{
  "image_size": 32,
  "color_jitter": 0.1,
  "norm_position": "pre",
  "inner_norm": false,
  "depths": [2, 3, 3],
  "residual_init": "none",
  "max_precond_dim": 512,
  "epochs": 19.1,
  "adamw_weight_decay_other_params": 0.01
}
Rows from block 4 of a small image classifier, named by matrix and row number. Rows with one number belong to one neuron. Each number is 128 + 32 x the weight over its row's rms, rounded and kept within 0 to 255. All counts start at 0.
After each neuron's rows are labels from the 100 images, of 14848, where the neuron reaches its largest size: "strongest on" is what is common among them; "colour at peak" is the nearest of a few named colours to the mean colour under the peak. Only what is clearly more common there than usual is listed. The data: photos of arthropod specimens (BIOSCAN-5M). In brackets: how many of the 100.
# gate: MLP gate (model.blocks.4.mlp.gate.weight, 512x128), inputs 0-63
# fc1: MLP up (model.blocks.4.mlp.fc1.weight, 512x128), inputs 0-63
# fc2: MLP down (model.blocks.4.mlp.fc2.weight, 128x512, transposed), outputs 0-63

gate.161 [104 161 164 150 154 155 118 196 153 123 126  56 144 139 157 143 152 126 131 148 139 199 121  88  73 130  65  86 206 118  70 163 109 187 156 116 132 144  94  54 136  95 136  73 113 112 125 125 139 158 102 118 150 121 172 133 130  91 117 124 124 134  99  90]
fc1.161 [151 123 141 109 139 126 133 145  98 113 125 164 118 100  73 118  92 201  82 136 122 139  88 131 136 124  91 134 140 160 131 158  79 107  95  83  77 110 151 174 126  48 166 184 130 149 162 147  90 152 104 128  69 156 141 108 159  69  51  71  99  81 112 152]
fc2.161 [123 117 134 107 121 129 116 166 162 185 181 127  97 136 127 155 128 144 122 105 155 118 144 129 167 109 140 139 126  90 137 105  86 141 116 116  45 144 118 169 131 120 161 141  99 108 107 133 139 102  28  86 162 120  81 153 148 113 212 135 109 105  31  81]
strongest on: order Coleoptera (36)
colour at peak: brown (31); grey (31)

gate.342 [121  91 134 117 113 155 159 102 132 122 111 143 200 152 108 109 184 134 111 166 151 132 121 137  82 153 153 145 114 123 164 159 119 126 142 186 109 113 156  92 144  52 125 142 117 143 121 161 147 169 138  88 108 142 165 151 117 171 105 196 178 130 138 132]
fc1.342 [151 192 141 126 112 106 140  98 177 129 177 123 144 150 113 146 162 122  91 117 132  78  84  76 149 105 175 170 213 109 147 102 136 109 102 144 145  72 157 132 176 118 160 101 148 174 123 164 162 143 136 129 120 136 161 116  77 140 143 134 168 120  94 116]
fc2.342 [133  83 137 107 147 134 129  85 172  85 135 127  92 104 121 114  98 110 132 130  64 116 156  73 128  99 140 130  80 121 179 133 111 140 153  84 178 111 140  91 187 123 104 142 129 134 127  93  67 168  31 132 155 114 122 103 196 111 162  84  87 111 146 109]
strongest on: order Coleoptera (43)
colour at peak: brown (50); grey (28)

gate.221 [101 117 187 131 141  77 111 111  65  90 169  96 130 165 142 138 128 157 148 123 144 162  95  93 177 122  92 117 118 168 150 177 124 140 129 149 169 141 121 130  64  85 124 136  60 136  71 145 136  90 126 163 138  95  82  89 166 137  90 113 101 101 170 113]
fc1.221 [148 144 129 110 152 122  74 210  94  83 165 143 121 152 153 133  61 158 124 179 124 135 102 157 151  70  97 169 117 157 161 144 107 118 126  76 156 132 124  55  99  72 122 117 124  96  93  97 112 135 136  83 124  69 133 116 173 154 108 131  96 140  88  85]
fc2.221 [150 123 106 115  75 165 131  66 166  96  96 128 105 132 142 138 126 208 121  86  87 132 197 218 110 111 138 110  97 101 156  88 167 149 171 123 129 103 146 184 194 152 111  83 136 227 115 156 171 126 134 149 128 110 126 107 161  99 111 163 110 126  57 116]
strongest on: order Diptera (72)
colour at peak: grey (28)

gate.147 [144  71 174 133  91 136 174 130 158 192 108 141 116 122  78 167 119 146 180 166 140 170 151 178 140 109  89  79  91 133 135 155 151  89  84 149 135 136 135  98 134 166 103 161 106 163 154 114 107 111 140 179 110  97 110 114 142 160 136 108 160 144 161 179]
fc1.147 [104  79 196 112 159  87 108 146  89 110 111 127 177 112  98 143 103 129  99 148 136 158 166 167 105 145 152 138  81 155 122 111 123 129  72 129 144 167 147 127 138 147  94 173 108 190 170 174 139  93 168 209  97 131 147  83 162 160 139 151 116 163 132 208]
fc2.147 [143 109  80 100  87 125 121 128 188  91 123  97 126 156  89 176 124 125  94  89 182 141 120  75 175 148 136  86 112 153 142  73  97 156 110 155 115 151 135  54  86 131 108 138 162 160 105 110 122 152 116  83  95  80 163  80 132 132 167  79 166 169 108 120]
strongest on: order Coleoptera (44)
colour at peak: grey (31)

gate.176 [122 138 149 171 131  86 193 169 180 115 182 100 206 169 170  98 174 133 108 143  92  89 194  61  93 153 150 134 151 140 131 129 139 168  98 151 115 137 125 130 150 100 145  98 126 128 162 180 128 137 184 131 112 144 137 136 149 150 105 153 166 120 121 107]
fc1.176 [ 92  81 113 125 159 121 162 149 167  71  88 159 196 150  95 181 133 125 130  74 101 168 179  92 109  97 181 136  94 141 149  89  87  82  85 109 170 104 129 136 153  93 131 169  80 138 168 164  92  80 120 133 136  93 175 158  71 175 113 175 173 149 157 142]
fc2.176 [108 169 140 141  28  78 135 132 115 110 141 119 108 161  46 164 169 131 138 133 174 159 159  81 123 120 115 146 103 104 129 124 139 134 156 137  96 148 113 121 128 132  64 158 136 138 117 174 129 122 155  93 159 172  80 135  96 185 145 145  79 107 107  91]
strongest on: order Coleoptera (90)
colour at peak: brown (87)

gate.60 [102 146 150 160 155 116 127 127 169 200 107  83 144  45 137 194 189 101 140 131 147 175  99 211 145 132 152 122 209 138 140 103 138 122  97 141  95  87 161 128 130 152  78 121  60 167 172  67  95 122 106 135  97 115  67 113 101 147  93 135 104 130 107 142]
fc1.60 [164 141 120 109 122 131 112 109 108 166 162 165 126 100 128  79  92 143  99  77  88 176 121  39  96 111 106 115 106 174  87 204 145  97 174  59  88 122  45 157 111 111 218 149 126 125 138 178 137 127 107 132 139 157 134 137 106 104 125 104 162 150 127  90]
fc2.60 [178 172  88 165 174  82 124 127 142 161 122 105 158 107 185 107  80 114 121  81 148 150 119  97  78 152 126 130  96 134 155 154 110 135  73 168 138 128 164 130 136 188 104 116 104 165 147 112 146  90 143 125 121 169 124 102 139 129 226 113  98  87  71 136]
strongest on: order Hymenoptera (47); order Coleoptera (43)
colour at peak: grey (37)

gate.15 [120 135 154 130 139 158 191 140  68 163 105 114  76 113  59 133  65  91 120 152 178 188 130 116  99 171 122 135 106 130 157 163 141 180 170 101 184 104 102  98  95 115 116 142 179  78  97 171  97 101 114 103  96  80  69 103 120 131 141 109 122 128 126 143]
fc1.15 [101 199  94 141 181  68  92 118 174  56 160 154 125  87 191 114 193 120 151  85 115 117 178 115 209 146 104 142  75 148 111 113 116  63  98 131  42 129 126 102 142 151  87  91 121 148 138 112 140 147 123 119 180 108 160 155 134 128  91 155 128 145 115 150]
fc2.15 [160 141 101  55 117  94 100 143 118 189 152 142 155 125  56 147  94  80 154 137  87 165 167 165  92  53 138 152 119  99 144 118 138 184 115 133 138 125 143 133 102  99 134 134 171 115 148 133  93 126  85 150  81 160 113 162 155  60 110 109 139  69 168 172]
strongest on: order Diptera (72); family Anthomyiidae (26)
colour at peak: grey (41)

gate.130 [127 156 134  88 112 109 162  92 113 151 123 122 126 107  88 130 144 131 107 122  67 138 100 128 128 150 133 185  89 129  89 124 126  87 160  99 159 112  81 164 120 121  97 118 230 162 130 149  92 174 111 142 149  83 113 133 119 140 147 116 146 127 160 158]
fc1.130 [100 125 166 117  82 155 106 112 126 145 104 131 157  78  70 139 131 145  95  93  62 192  93 151 168 166 155 154 102 126  85 111 117  79 139  92 107 122 111 128 182 141  79 158 168 119 171 131  85 187 138 138 131 103 134  72 100 130 149 150 110  83 165 161]
fc2.130 [ 36 120 123 152  85 128 169 136 103 135 139 129  80 153 139  90  98 181 119  69 143 140 170  95  97 160 172 140  77 149 131 148 150 113 134 189 119  77 124 158 116  77 153 141  95 118 118 114 179 104 121 181 202 210 131 154 106 125 119  83 104 143 141 151]
strongest on: order Lepidoptera (36)
colour at peak: grey (36)

gate.338 [138  73 112 189  78 127 135 139 116 168 155 103 140 183 115 187  98 171 189 155 130 116 115 123 122 152 123 129 134  25 165  95 119 201 101 123 122 134  76  78 192  77 115 119 114 142 120 124 160 121 182  76 125 134 149 127 121 141 140 148 124 137 153 141]
fc1.338 [149  85 117 185 122 113 152 131 104 148 164 101 156 175 137 162  85 157 183 169 144 102 124 129 151 154 106 120  93  66 158 105 148 207  91 123 144  87  71 109 210  94 118 113 120 185 145 153 165 130 149  99 155 106 138 108 148 127 140 152 115 111 161 124]
fc2.338 [163 126 111  93 121 170 120 169 129 127 122 157  92  58 103 106  90 106  91 116 215 156 170 107 160 134 141 137 136 162 144 111 117 132  70  81  70 158 162 156 120 154  78 168 145 211 157 110 154 128 135 119 183 120 173 144 145 103  74 128 107 101 148 162]
strongest on: order Diptera (63)
colour at peak: grey (47)

gate.187 [110 153  99 140  55 162 172  82 114  99 106  95  75 119 176  94 132 210 161  90 150 110 116 149 139 182 180 141  75 100 106 142 152 121 120 144 101 119 123 151 140 146 127 130 132 163  77 157 144 139 162 145 127 142 149 173 129  57 150 137 133 108 140 142]
fc1.187 [135 115 181 126 173 132  83 137 140 179 181  76 143 116  99 150 147  67  71 169 104 191 117 135 130  84 123  99 152 124 144 127  86 147  78 146 138 158 141 137 105 109 139 159 103 149 182 140  88  93  66 130  94 128 127  93 142 166 106 123 100 155 155 106]
fc2.187 [139 144  72 147 103 137 186 147  70  91 127 106 155 121 149 103 107 107 138  76 129 173  66  81 201 103 116  87 125 112 111 101 131  85 187 156 186 135 156  90  66 131 120 208 135 136 117  72 154 118 131  72 130 114 124 130 157 155  83 184 117  95 156 142]
strongest on: order Lepidoptera (46)
colour at peak: grey (30)

gate.30 [165 116 132 115 145 102 205  83 158  97 195 149 183 142  92 126 234 120 169 118 116 111 164 146 135 101 136 100 133 148  77 121 144 171 134 105 132 139 163 150 141  67 152 138  65 123  87 148 135 156 145 144 121 167 169 132  77 101  77 101 168 115  94 116]
fc1.30 [ 87 169 113 167 135 178  65 181  74 131  91 121 101 135 130 139  13 148 101 145 126 130 113 111 107 115 147 165 112 113 145 134 123  79 113 148 165 143 136 108 112 181  95 104 184 154 159 147 148 131 163 110 109 112  86 146 196 157 147 127 123 112 194 130]
fc2.30 [ 68 127 181  94 101 155 171 145 104 141 150 138  50 101 142  66  88 193 112 180 112 154 105 101  95 125 165  83 160 166  97 144 113 170 123 130 101 126 125 162  95 128 110  79 134 172 164 180 164 110 139 134 113 113 102 117  71 122  61 156 147  79 150  63]
strongest on: order Coleoptera (67)
colour at peak: brown (47); grey (27)

gate.357 [ 80 113  81 124  79 100 151 102  92 136 123 197 135 161 129 146 123 174 169 130 137  73 101 182 111 147 167 147 131 143 142  76 124 115 118 123 111 123 168 137  98 176 138  86  98 178 181 136 129 101 157 137 129 167 147  83 118 109 169 130 130  91 107 189]
fc1.357 [159 146 143 137 196 133  90 127 113  75  89  82 102  98 158 156 104  60  96 105 125 195 160  72 122 130 127 117 114 151 118 144 114  90 109 103 199 117  99 148 162  81 111 142 166 120  87  82 135 160 132 121 113  99 114 126  86 127 109 115 107  81 131 100]
fc2.357 [ 66  78 137 112 206 145 154  75 116 145 135 164 177 151 125 142  93 111 122 146 140 148 136 126  39 129 107  97 140 113 192 118 131 131  92 157 176 160 115 198 113 107 152 114 123 112 121 119  95  82 126 152 128 169 126 146 163 154 179 141 155 215 124  61]
strongest on: order Diptera (75)
colour at peak: grey (49)

gate.266 [163 125  99 190  97 138 161 183 184 125 146 101 142  77  95 125 190 105 141 162 130 103 133 128  67 140 139  29 151  71  91 122 127 161 140 144  96 162 120 115 150 150  65  80 101 153 155 127 169 174 180 184 135 123 107 133 109  93  72 157 108 104  85 138]
fc1.266 [140  99  85  97 151 175 110 150  89 120  80 127  87 148 118 114 100 112 111  85 140 106 107 157 164  98 106 133 143 190  87 122  59  92  94  95 136 107 124 151 205 107 148 117 144 120 161 146 115 130 114 112 115 163 169 137 157 197 199 196 139 130 115 124]
fc2.266 [173 172 119 119 100  48 106 155 144  85 105 125  52 104 137 152 128 118 143 138 171 174  61 162  96 205  77 161 171 118  41 117 114 134  90 117 106 129 115 106 146 106  87 141  88 103 142 151 142 116 160  78 170 163 141 121 162 101  92 159 188 135 127 119]
strongest on: order Coleoptera (53)
colour at peak: grey (39)

gate.335 [214 103 147 133 128 137  99 156 158 122 161 106 136 115  84  56 170 165 134 155  70 129 160 112 177 166 121 115 159 155 118  96 175 155 118  69 135  85 132  59 126 122 198  92 142 124 145 155 139 151 101 143 130 129  66  97 187 177 103 132 122  76 154  96]
fc1.335 [194  93 150 125 128 144  90 137 166 123 154 102 133 134  97  61 169 139 138 158  72 127 159 104 184 168 148 113 168 165 114  92 163 158 103  72 149  92 130  55  99 124 183  70 118 144 141 130 150 142  96 148 121 128  74 108 180 163  95 133 120  72 130  72]
fc2.335 [158 169 143 173 190 146 169 140 119 116 140  57 124 140 115 157 156 101 112 132 179 144 104 138 158 121 133 128 146 122 114 111 118 132  76 123 116 202 160  64 149 109 133 119 130 138 114 102  99  89 116 138  92 138 122 101 159  62 165  83 133  63 157 123]
strongest on: order Diptera (99); family Muscidae (32)
colour at peak: brown (43); grey (30)

gate.101 [172  42 117 152 182 117 112 116 100 111 157 177 162 165 168  56 157  56 184 134 143 138  91 178  81  85 112 168 126 125 117  70 148 141 129 102 148  81 116 172 128 167 129 121 179 148 100 178  92  95 122 130 109 184 103 144 153 104 166 171 122  99  92 133]
fc1.101 [118 156 158 121 118 143 149 114 146 142  92  73  99  87 104 159  97 137 126 166 124 138 142  75 173 147 169 123 109 111 158 180 115 137 107  72 132 210 153  97  97 151 150 122 108  97 143  89 182 150  91 140 117 109 111 101 119 171 136  90 139 112 156 111]
fc2.101 [151 128 176 135  66 173  74 100 104 107 118 178 145  86 117 122  76 122 190  77 118  97 177 108 167  54 180 140 132 138 160 114 155 160 132 119 194 148 128 122 202 130  78 150  94 187 144 155  99 122 163 119 119  92  72 127 166 126 118 164 151 135 159 134]
strongest on: order Diptera (90)
colour at peak: grey (30)

gate.425 [ 95 105 137 136 125 141  77 115 123 133 149 103 219 121  99 115 101 167  99  62 113 161 137 109 111 120  52 132 169 205 134 215 108  98 163 193 145 120 134 143 112 112 151 150 137 166 152 148 119  98 169  99 149 106 143 163 103  81 172  97 151  71 179 104]
fc1.425 [134 156 133 103 145  89 117 119 141 121 156 151 112 149 116 158  95 174 136 167  64 133 137 109 112 124 106 146 115 127 187 115 137 118  89  97 137 110 150 119 126 135 130 162 140  94 124 223 122 172  74 112  90 108 110 123 191 155  93 143 142 141 214 129]
fc2.425 [160 172 165 120 115 122 142 144  92  92 148 103 128 163 100 140 118 216  81 189 117 159 162 167 107 143 113 143 101 135 129 167 125 136 126 151 116 133 186 107 105  76  76 120 171 163  84 174 148 128 160  98 172 152  84 104 151 139  97 107 185 117 151 114]
strongest on: order Lepidoptera (50)
colour at peak: grey (51); brown (29)

gate.36 [141 163 135 141 109  76 120 142 106 144  86 127 178 149 112 138  80 145 145 131 132 122 140 141 160 110 111 109 155 170 144 132 155 112 163  70 106 115 102 135 143 213 111 193 172 126 160  72 114 161 154  78 150  82 123 160 117 196  73  73 113 123 120  99]
fc1.36 [149 157 133 117 123  78 143 118 118 111 122 122 154 120 120 153  50 142 127 116  98 125 119 115 163  99 143 116 167 178 127 139 132 137 166  81 127  99 126 143 152 202  90 162 125 103 149 129 106 154 186  92  94 103 152 164 121 196  70  80  90 113 121  77]
fc2.36 [ 46 120 101 125 127 164 113 158 127 109 112 185 117 139 141  97 133 102 115 166 118 141 117 153 110 119 137 137 101 177 126 129  52 138 152 118 109 141 113 116  91  98 159 127 139 142  92  97 152 112  39 184 123 131 102  90  91 137 140 149 135 124 147 200]
strongest on: order Lepidoptera (28)
colour at peak: grey (75)

gate.201 [153 119 105 118 120 105 138 157 126  96  66 157 183 136 150 128 137  95 109 105 187 159  82 149 153 184 160 100 146 120 177 166 131 115  80 190 105  95 175 133 183  65 101 123 128 161 120 128 111 179 138 113 123 109 156  74 147 117 155 144 117 105 168 194]
fc1.201 [164  99 120  85 206 126  88  76 181 106 167 145 100 143 162  46  65  96 113 101  40 106  91 120 110 130 115 144  94 110 150 140  92 138  59 137 125 197 154 127 143 106 148 132 123 128 127 159 164  85 154 135 142 179 174 132 127  94 175 124 149 148 153 119]
fc2.201 [123  80 162  86  83  92 152  79 135 142 148 157 154 145 123 123 195  66 144 108 115 130 164 170 149 171  60 132 140  79 132 169 117 151  92 143  80 134 117 147 138 121 106 106 154 120 145 162 135 159 144  90 138 132  65 124 132 132 103  85 138 105 115 110]
strongest on: order Coleoptera (81)
colour at peak: brown (54)

gate.359 [132 162 102 148 181 112 143 212 121 159 127 101 147  82 120 142 122 114  79 118 143  87 141  73  84 112 121 133  86 112 148 145 137 133 135  53 204 112 100 115 151 130 210 115 104 153 170 169 129 146 111 133 101 120 145 149 138 144 109 154 116 134 123 115]
fc1.359 [110 151 112 172 155 149 165 212 120 110 151 112 142 116  60 152 111 118 142 117 134 137 128 149 164 110 111 138 120 113 126 121  98  91 139 107 161 122 117 158  79 110 192 139 165 174 133 113 159 122 178 128 178 175 171 141  75 144 128 143 138  87 148 112]
fc2.359 [ 96  90 143 115 133 141 193 115 138  46 111 143 132 141 135 145 115 180 146  69 124  71 173 114 159 148 201 130 134 164 149 125 168 133 141 147 196 118  99 125  82  82 202 135  90 111 130  51 141 136 164 152  81 125 123 126 114 140  93 119 181 189 131 110]
strongest on: order Lepidoptera (31)
colour at peak: grey (28)

gate.208 [130 181 129 187 126  88 122 155 130 159  74  80 120  80 191 130  69 188 169 141 107 142  93  78 151 121 118 133 177 137 164 128 122  92 176 126 148  85 124 145 154 128  92 103  86 140 102  75 121 165  99 126  83 132 130  93 137 108  99 154 184 135  99 156]
fc1.208 [100 131 135  92 113 147  96 125 100 113 186 171 109  77 114  86 109 153  59 128 128 160 121 135 156 177 110  91 129 131 168 117  85 126  42 120  96 117 111 184  87 195 169 149  76  99 187 136  86 119 136  93 137 115 103 108  47 100 130  89  67 118 127  46]
fc2.208 [ 52 108  91 158 191 162 139 124 181 165  92 113 164 124 177 163 132 141 128 126 118 128  91 101 148 120 144 171 119 139 118 154 113 174 148  64 103  84 119 108 136 104 115 172 146 156 118 117 177 156 150 101  76 150 152 139 105 134 127 151 145 160 105 149]
strongest on: order Lepidoptera (28)
colour at peak: grey (39)

gate.473 [ 84 204 149  81 125 133 199 117 146 139 113  99  94 184 156 131 125 164 174 140 119 120  80 160 149  98 133 109 144 158 156 104 146  86 163 126 172 111 217 104 160 150 163 111  73 174 137 126  98  84 137 104  91 168 151 179  92 146 114 183 147 129 144 132]
fc1.473 [ 52 183 138  95 116 134 159 109 116 144 131  99  86 200 178 114 111 122 153 169  99 133  98 173 126  85 127 124 155 148 122 118 133 120 137 143 177  97 186  94 152 164 163  87  75 146 106 107  72 119 153 142 127 150 146 158  93 129 139 199 152 100  72 149]
fc2.473 [161 120 139 216 123 167 142 190 161 115 182 175 171  97 121 150 131 145  52  76 134 122 146 157 140 141 124 109 116  79  89 146  85 126  96  73  57  52  98 129 132  95 102 103 163 141 166 111 113 141 137 108 134 164  86 136 111 155 138 134 117 143  88 172]
strongest on: order Diptera (75)
colour at peak: grey (44)

gate.276 [120 130 108 178 150 161 155 119  74 148  72 117 132 133 164 169 182 138  91  88 115 171 121  96 105 115  84 100  96  97 181 112  51 126  98 155  97 129 156 156 114 101  95 134 126 111 143  72  91  52 171 131 109 157 202 114 188 121 124 132 144  91 109 145]
fc1.276 [134 103 132 128 142 200 175 171  98 153  95 163 107 138 157 132 189 120  62 105  68 113 153 104  67 111  92 100 128  85 175 122 115  98  65 124 109 123 164 156 100  78 145 107 115 154 155 160 149 113 174 187  69 134 183 116 107 151 105 116 187 112 148 201]
fc2.276 [144  93 102 128 166 124 143 104  78  93 150 121 131 177 156  84 173 155 173 126  98 111 146 162 112 152  81 119 102 163 125 125  73  93 166 176 128  92 110 104 102 126 150  67 100 152 134 149 181 118 143 150 159 152 194 101 137 158 153 130 158 138  69 182]
strongest on: order Coleoptera (53)
colour at peak: grey (43)

gate.298 [ 80  98 161 160 150  90 129 135 135 146  81 112 124  94 153 129 112  92  82  93 128 226 128 119 141 136 115  85 134 135 141 138 104 111 153 111  65  90 126  80  72 137 154 119  99  40 123 107 146  83 139  99 117 131 103 151 134 180 170 160 165 118 189  76]
fc1.298 [121 143  95 133 131 184 154 129  92 123 144 106 122 121 126  72 160 128 158 132 142 124 135 188 100 163 135 176 110 169 122 131 116 110 132 144 186 142 149  76 177 135 100 126 142 216 191 206 161 117 108 108 138 107 130 105 120  69 119  94 113 125 124 147]
fc2.298 [169  73 135 137  88 118 156  96 137 125  57  93 125 142 121 122 138 133 122  96 145 141 114 129  75  98 123 124  88 157  82 109 154 100 145  94  93 152 115 138 145 180 161 171 135 130  83 108 103  81 174 107 126 115 173 148  97 141 113 137 169 158 105 111]
strongest on: order Diptera (69)
colour at peak: grey (46)

gate.458 [123 163 120 124 160 143  95 120  85  64 130 150  99  99 159 174 117 142  74  76 100 167  70 138 167 133 149 171 116 134  84 138 113 130 117 123 163 150  91 152 112 100 165 131 121  70 138 100 134 180 138  57  78  76  95 140 150 133  96  79 143 103 140 107]
fc1.458 [136 105 130 137  95 140 179 141  53  83 138 125 125 165 193 110  98 135 106 166 177 160 116 141 132 103  88 145 118 126 157 129 126 104 177 122 159 183 113 134 123 118 157 106 143 111  99 139 153 127 174 106  99 122 121 182 113 103 151 213 140 108 151 132]
fc2.458 [168  86 126 114 144 144 100  99 100 105 124 140  95  90 125 175 146 118 152 161 109  98 116 153 102 123 129 208  80 137 131 186 154 140 131 107 145  73 154 155  93 144 118 124 137  93 159  41 150 123 200 116 159  73 122 146 120 142 131 111 138 108 115 141]
strongest on: order Lepidoptera (28)
colour at peak: grey (43)

gate.351 [167 150 139  96 104 172 106 165 123 167 107 118 145 177 128 141 205 109 143 183 124 115 155 141 150 149 103 137 143 112  93 153 125  96 157 199  92 127  73 128 185 150 134 102 159 154  97 142 171 176 102 120 146 171 170 126 103 155 100 125 122  99 150 127]
fc1.351 [177 121  85 125 140 161  81 139 106 101  61  45 130 128  82 119 132  89 106 180 103  81 163 183 157  95 161  86 118 112 131 123 154 147 168 134 124 124  81 129 202 101 119 125 123  99 160 129 124 127 103  99 183 134 152 131  86 162 214 204 140 100 155 153]
fc2.351 [137 135 104 152 101 132 119 141 151 130 133 125 149 137  83 120 128 134 146 125 153 101 152 178 166 118 155  97 152 141 134 151 163  98 117 131 171  99  95 175 170 184  88  94 119 152 169  97 144  98  95 156 133 147  98 105 111 167 141  91  69 231 175 115]
strongest on: order Lepidoptera (28)
colour at peak: grey (43)

gate.86 [ 93 141 177 156 125 119 139 127 124 128  66 152 199 124 111 197 103 122  80 130 106  90  64 110 137  85 145 121 200 204 182 141 116 192  97 143 179 162 143 138 106  90 207 133  89 148  87 143  86 167 145  85 126 130 135 110 126  86 141 158 161 123  93 120]
fc1.86 [149 112 102  81 142 125 139 151 112 100 188 131  62 132 161  67 165 142 149 103 148 167 157 159 153 160  77 152  54  49  79 120 124  31 139  91 130 131  90 113 178 149  81 117 146 112 158 149 127 107 104 136 140  90 113 138 146 203 120 186 117 113 157 105]
fc2.86 [136 219 154 111 118  66 125 144 114 121  75 138 157 147 110 106 127 152  96 136 103 131  88  98 178 121 129  93 137 180 135  89 154 193 106  98 132 159 111 140 122 180 160  90 138 141  92 126 129 138 128 130 143 116 120 156 185 189  87 191 115  68  85 129]
strongest on: order Coleoptera (94)
colour at peak: brown (75)

gate.100 [121 175 117 127 148 139 152 136 142 102 145 244 120 106 108 104 149 132  92 115  89 153 135 124 150 114 157 136 144 138 144 161 169 156 108 159 196  85 122 163 154 120 167 127 152 132  85 128  81  89 134  91  81 164 147 200 139 145  95 144 105 150  43  94]
fc1.100 [125  80 135 131  96 112 103 122 127 148  97  35 102 108 148 152  91 133 138 124 175  95 133 120  81 173  94 150 101 148 119 105  96  82 132  85  69 143  98  85 115 165  67 142 136 165 136 125 152 161 104 133 202  71 156 123 151 109 113 116 140  74 135 158]
fc2.100 [166 102 159 131 102 129 124 157 104 203 125 143 104 136  55 132 126 127 118 132 129 128 175 149 153 139 143 173  92 140 107  81  98 122 155 152 139 137  83 161 112 121 120 172 163 138  99 145 198 121 119 162 104 106 119  62 202 162 133  61  92 108  96 166]
strongest on: order Coleoptera (60); order Lepidoptera (31)
colour at peak: brown (53)

gate.469 [146 187  84  84 121 136 148 107 136 173 144 134 144 123 120 135 155 116 197 168 147 116 155 124 188 164 173 117  98 129 109  65 138  71  66  59  94 109 139  66 115 145 153  97 101 133 179 127 115 130 117  92  90 113 103  90 110 167 184  93 144 154 136 116]
fc1.469 [148 135 120  83 153  96 139 126  83 144 114  88  88 101 157 104 131  65 133  90  78 170 104 133 142 151 151  76  73 108 162 172 164  64 115  59 115 129 139 107 121  92 148 154 135 118  86 117 160  85 124 123 104 107 193 165 164 107 130 142 102 127 163 112]
fc2.469 [191 129  65  79 111  78 117 166 110 202  91 111 154 143 137 120 120 108 106 149  91 194 164  96 112 110 136 112 100 189 148 164 142 104  94 174 161 127 113 154 130 115  87  96  67 132  77 125 116 149 136 125 109 155 125 126 137 118 149 145 111 102 147 154]
strongest on: order Diptera (68)
colour at peak: grey (48)

gate.380 [138  54 116 136 156 142 160 190 182 105 135 129 127 192 118  95 133 170 206  95 129 162  74 144 131 111 145 113 121 136 105  74 118  70 147 110 103  57  99  83 151 113 119 169 119 110 138  82 150  81 115 129 128 132 128 174 129 151 104 178 104 131 148 105]
fc1.380 [159 199 153 139 110 121 125 151 152 121  95 146  99 136 175 117  99 104  95 101 117 130 177 119  99 154  96 165 150 111 132 156 187  62 143 144 129 134 120 125 199  89 137 158 158 129  31  87 132  99 129 113 107 134 128 145 103 174 125 103 117 163 134 224]
fc2.380 [108  78 133  95  68 137 107 120 126 175 152 173 113  70  80  96 170  88  70 135  70 104 146 161 195 100 143 114 139 107 182 122 104 127 158  65 141 175 126 125 135 131 100  58 141  73 148  96  96 148 150 135 106 114 103 124 102 170 108 191  90  85 148  92]
strongest on: order Diptera (81)
colour at peak: grey (43)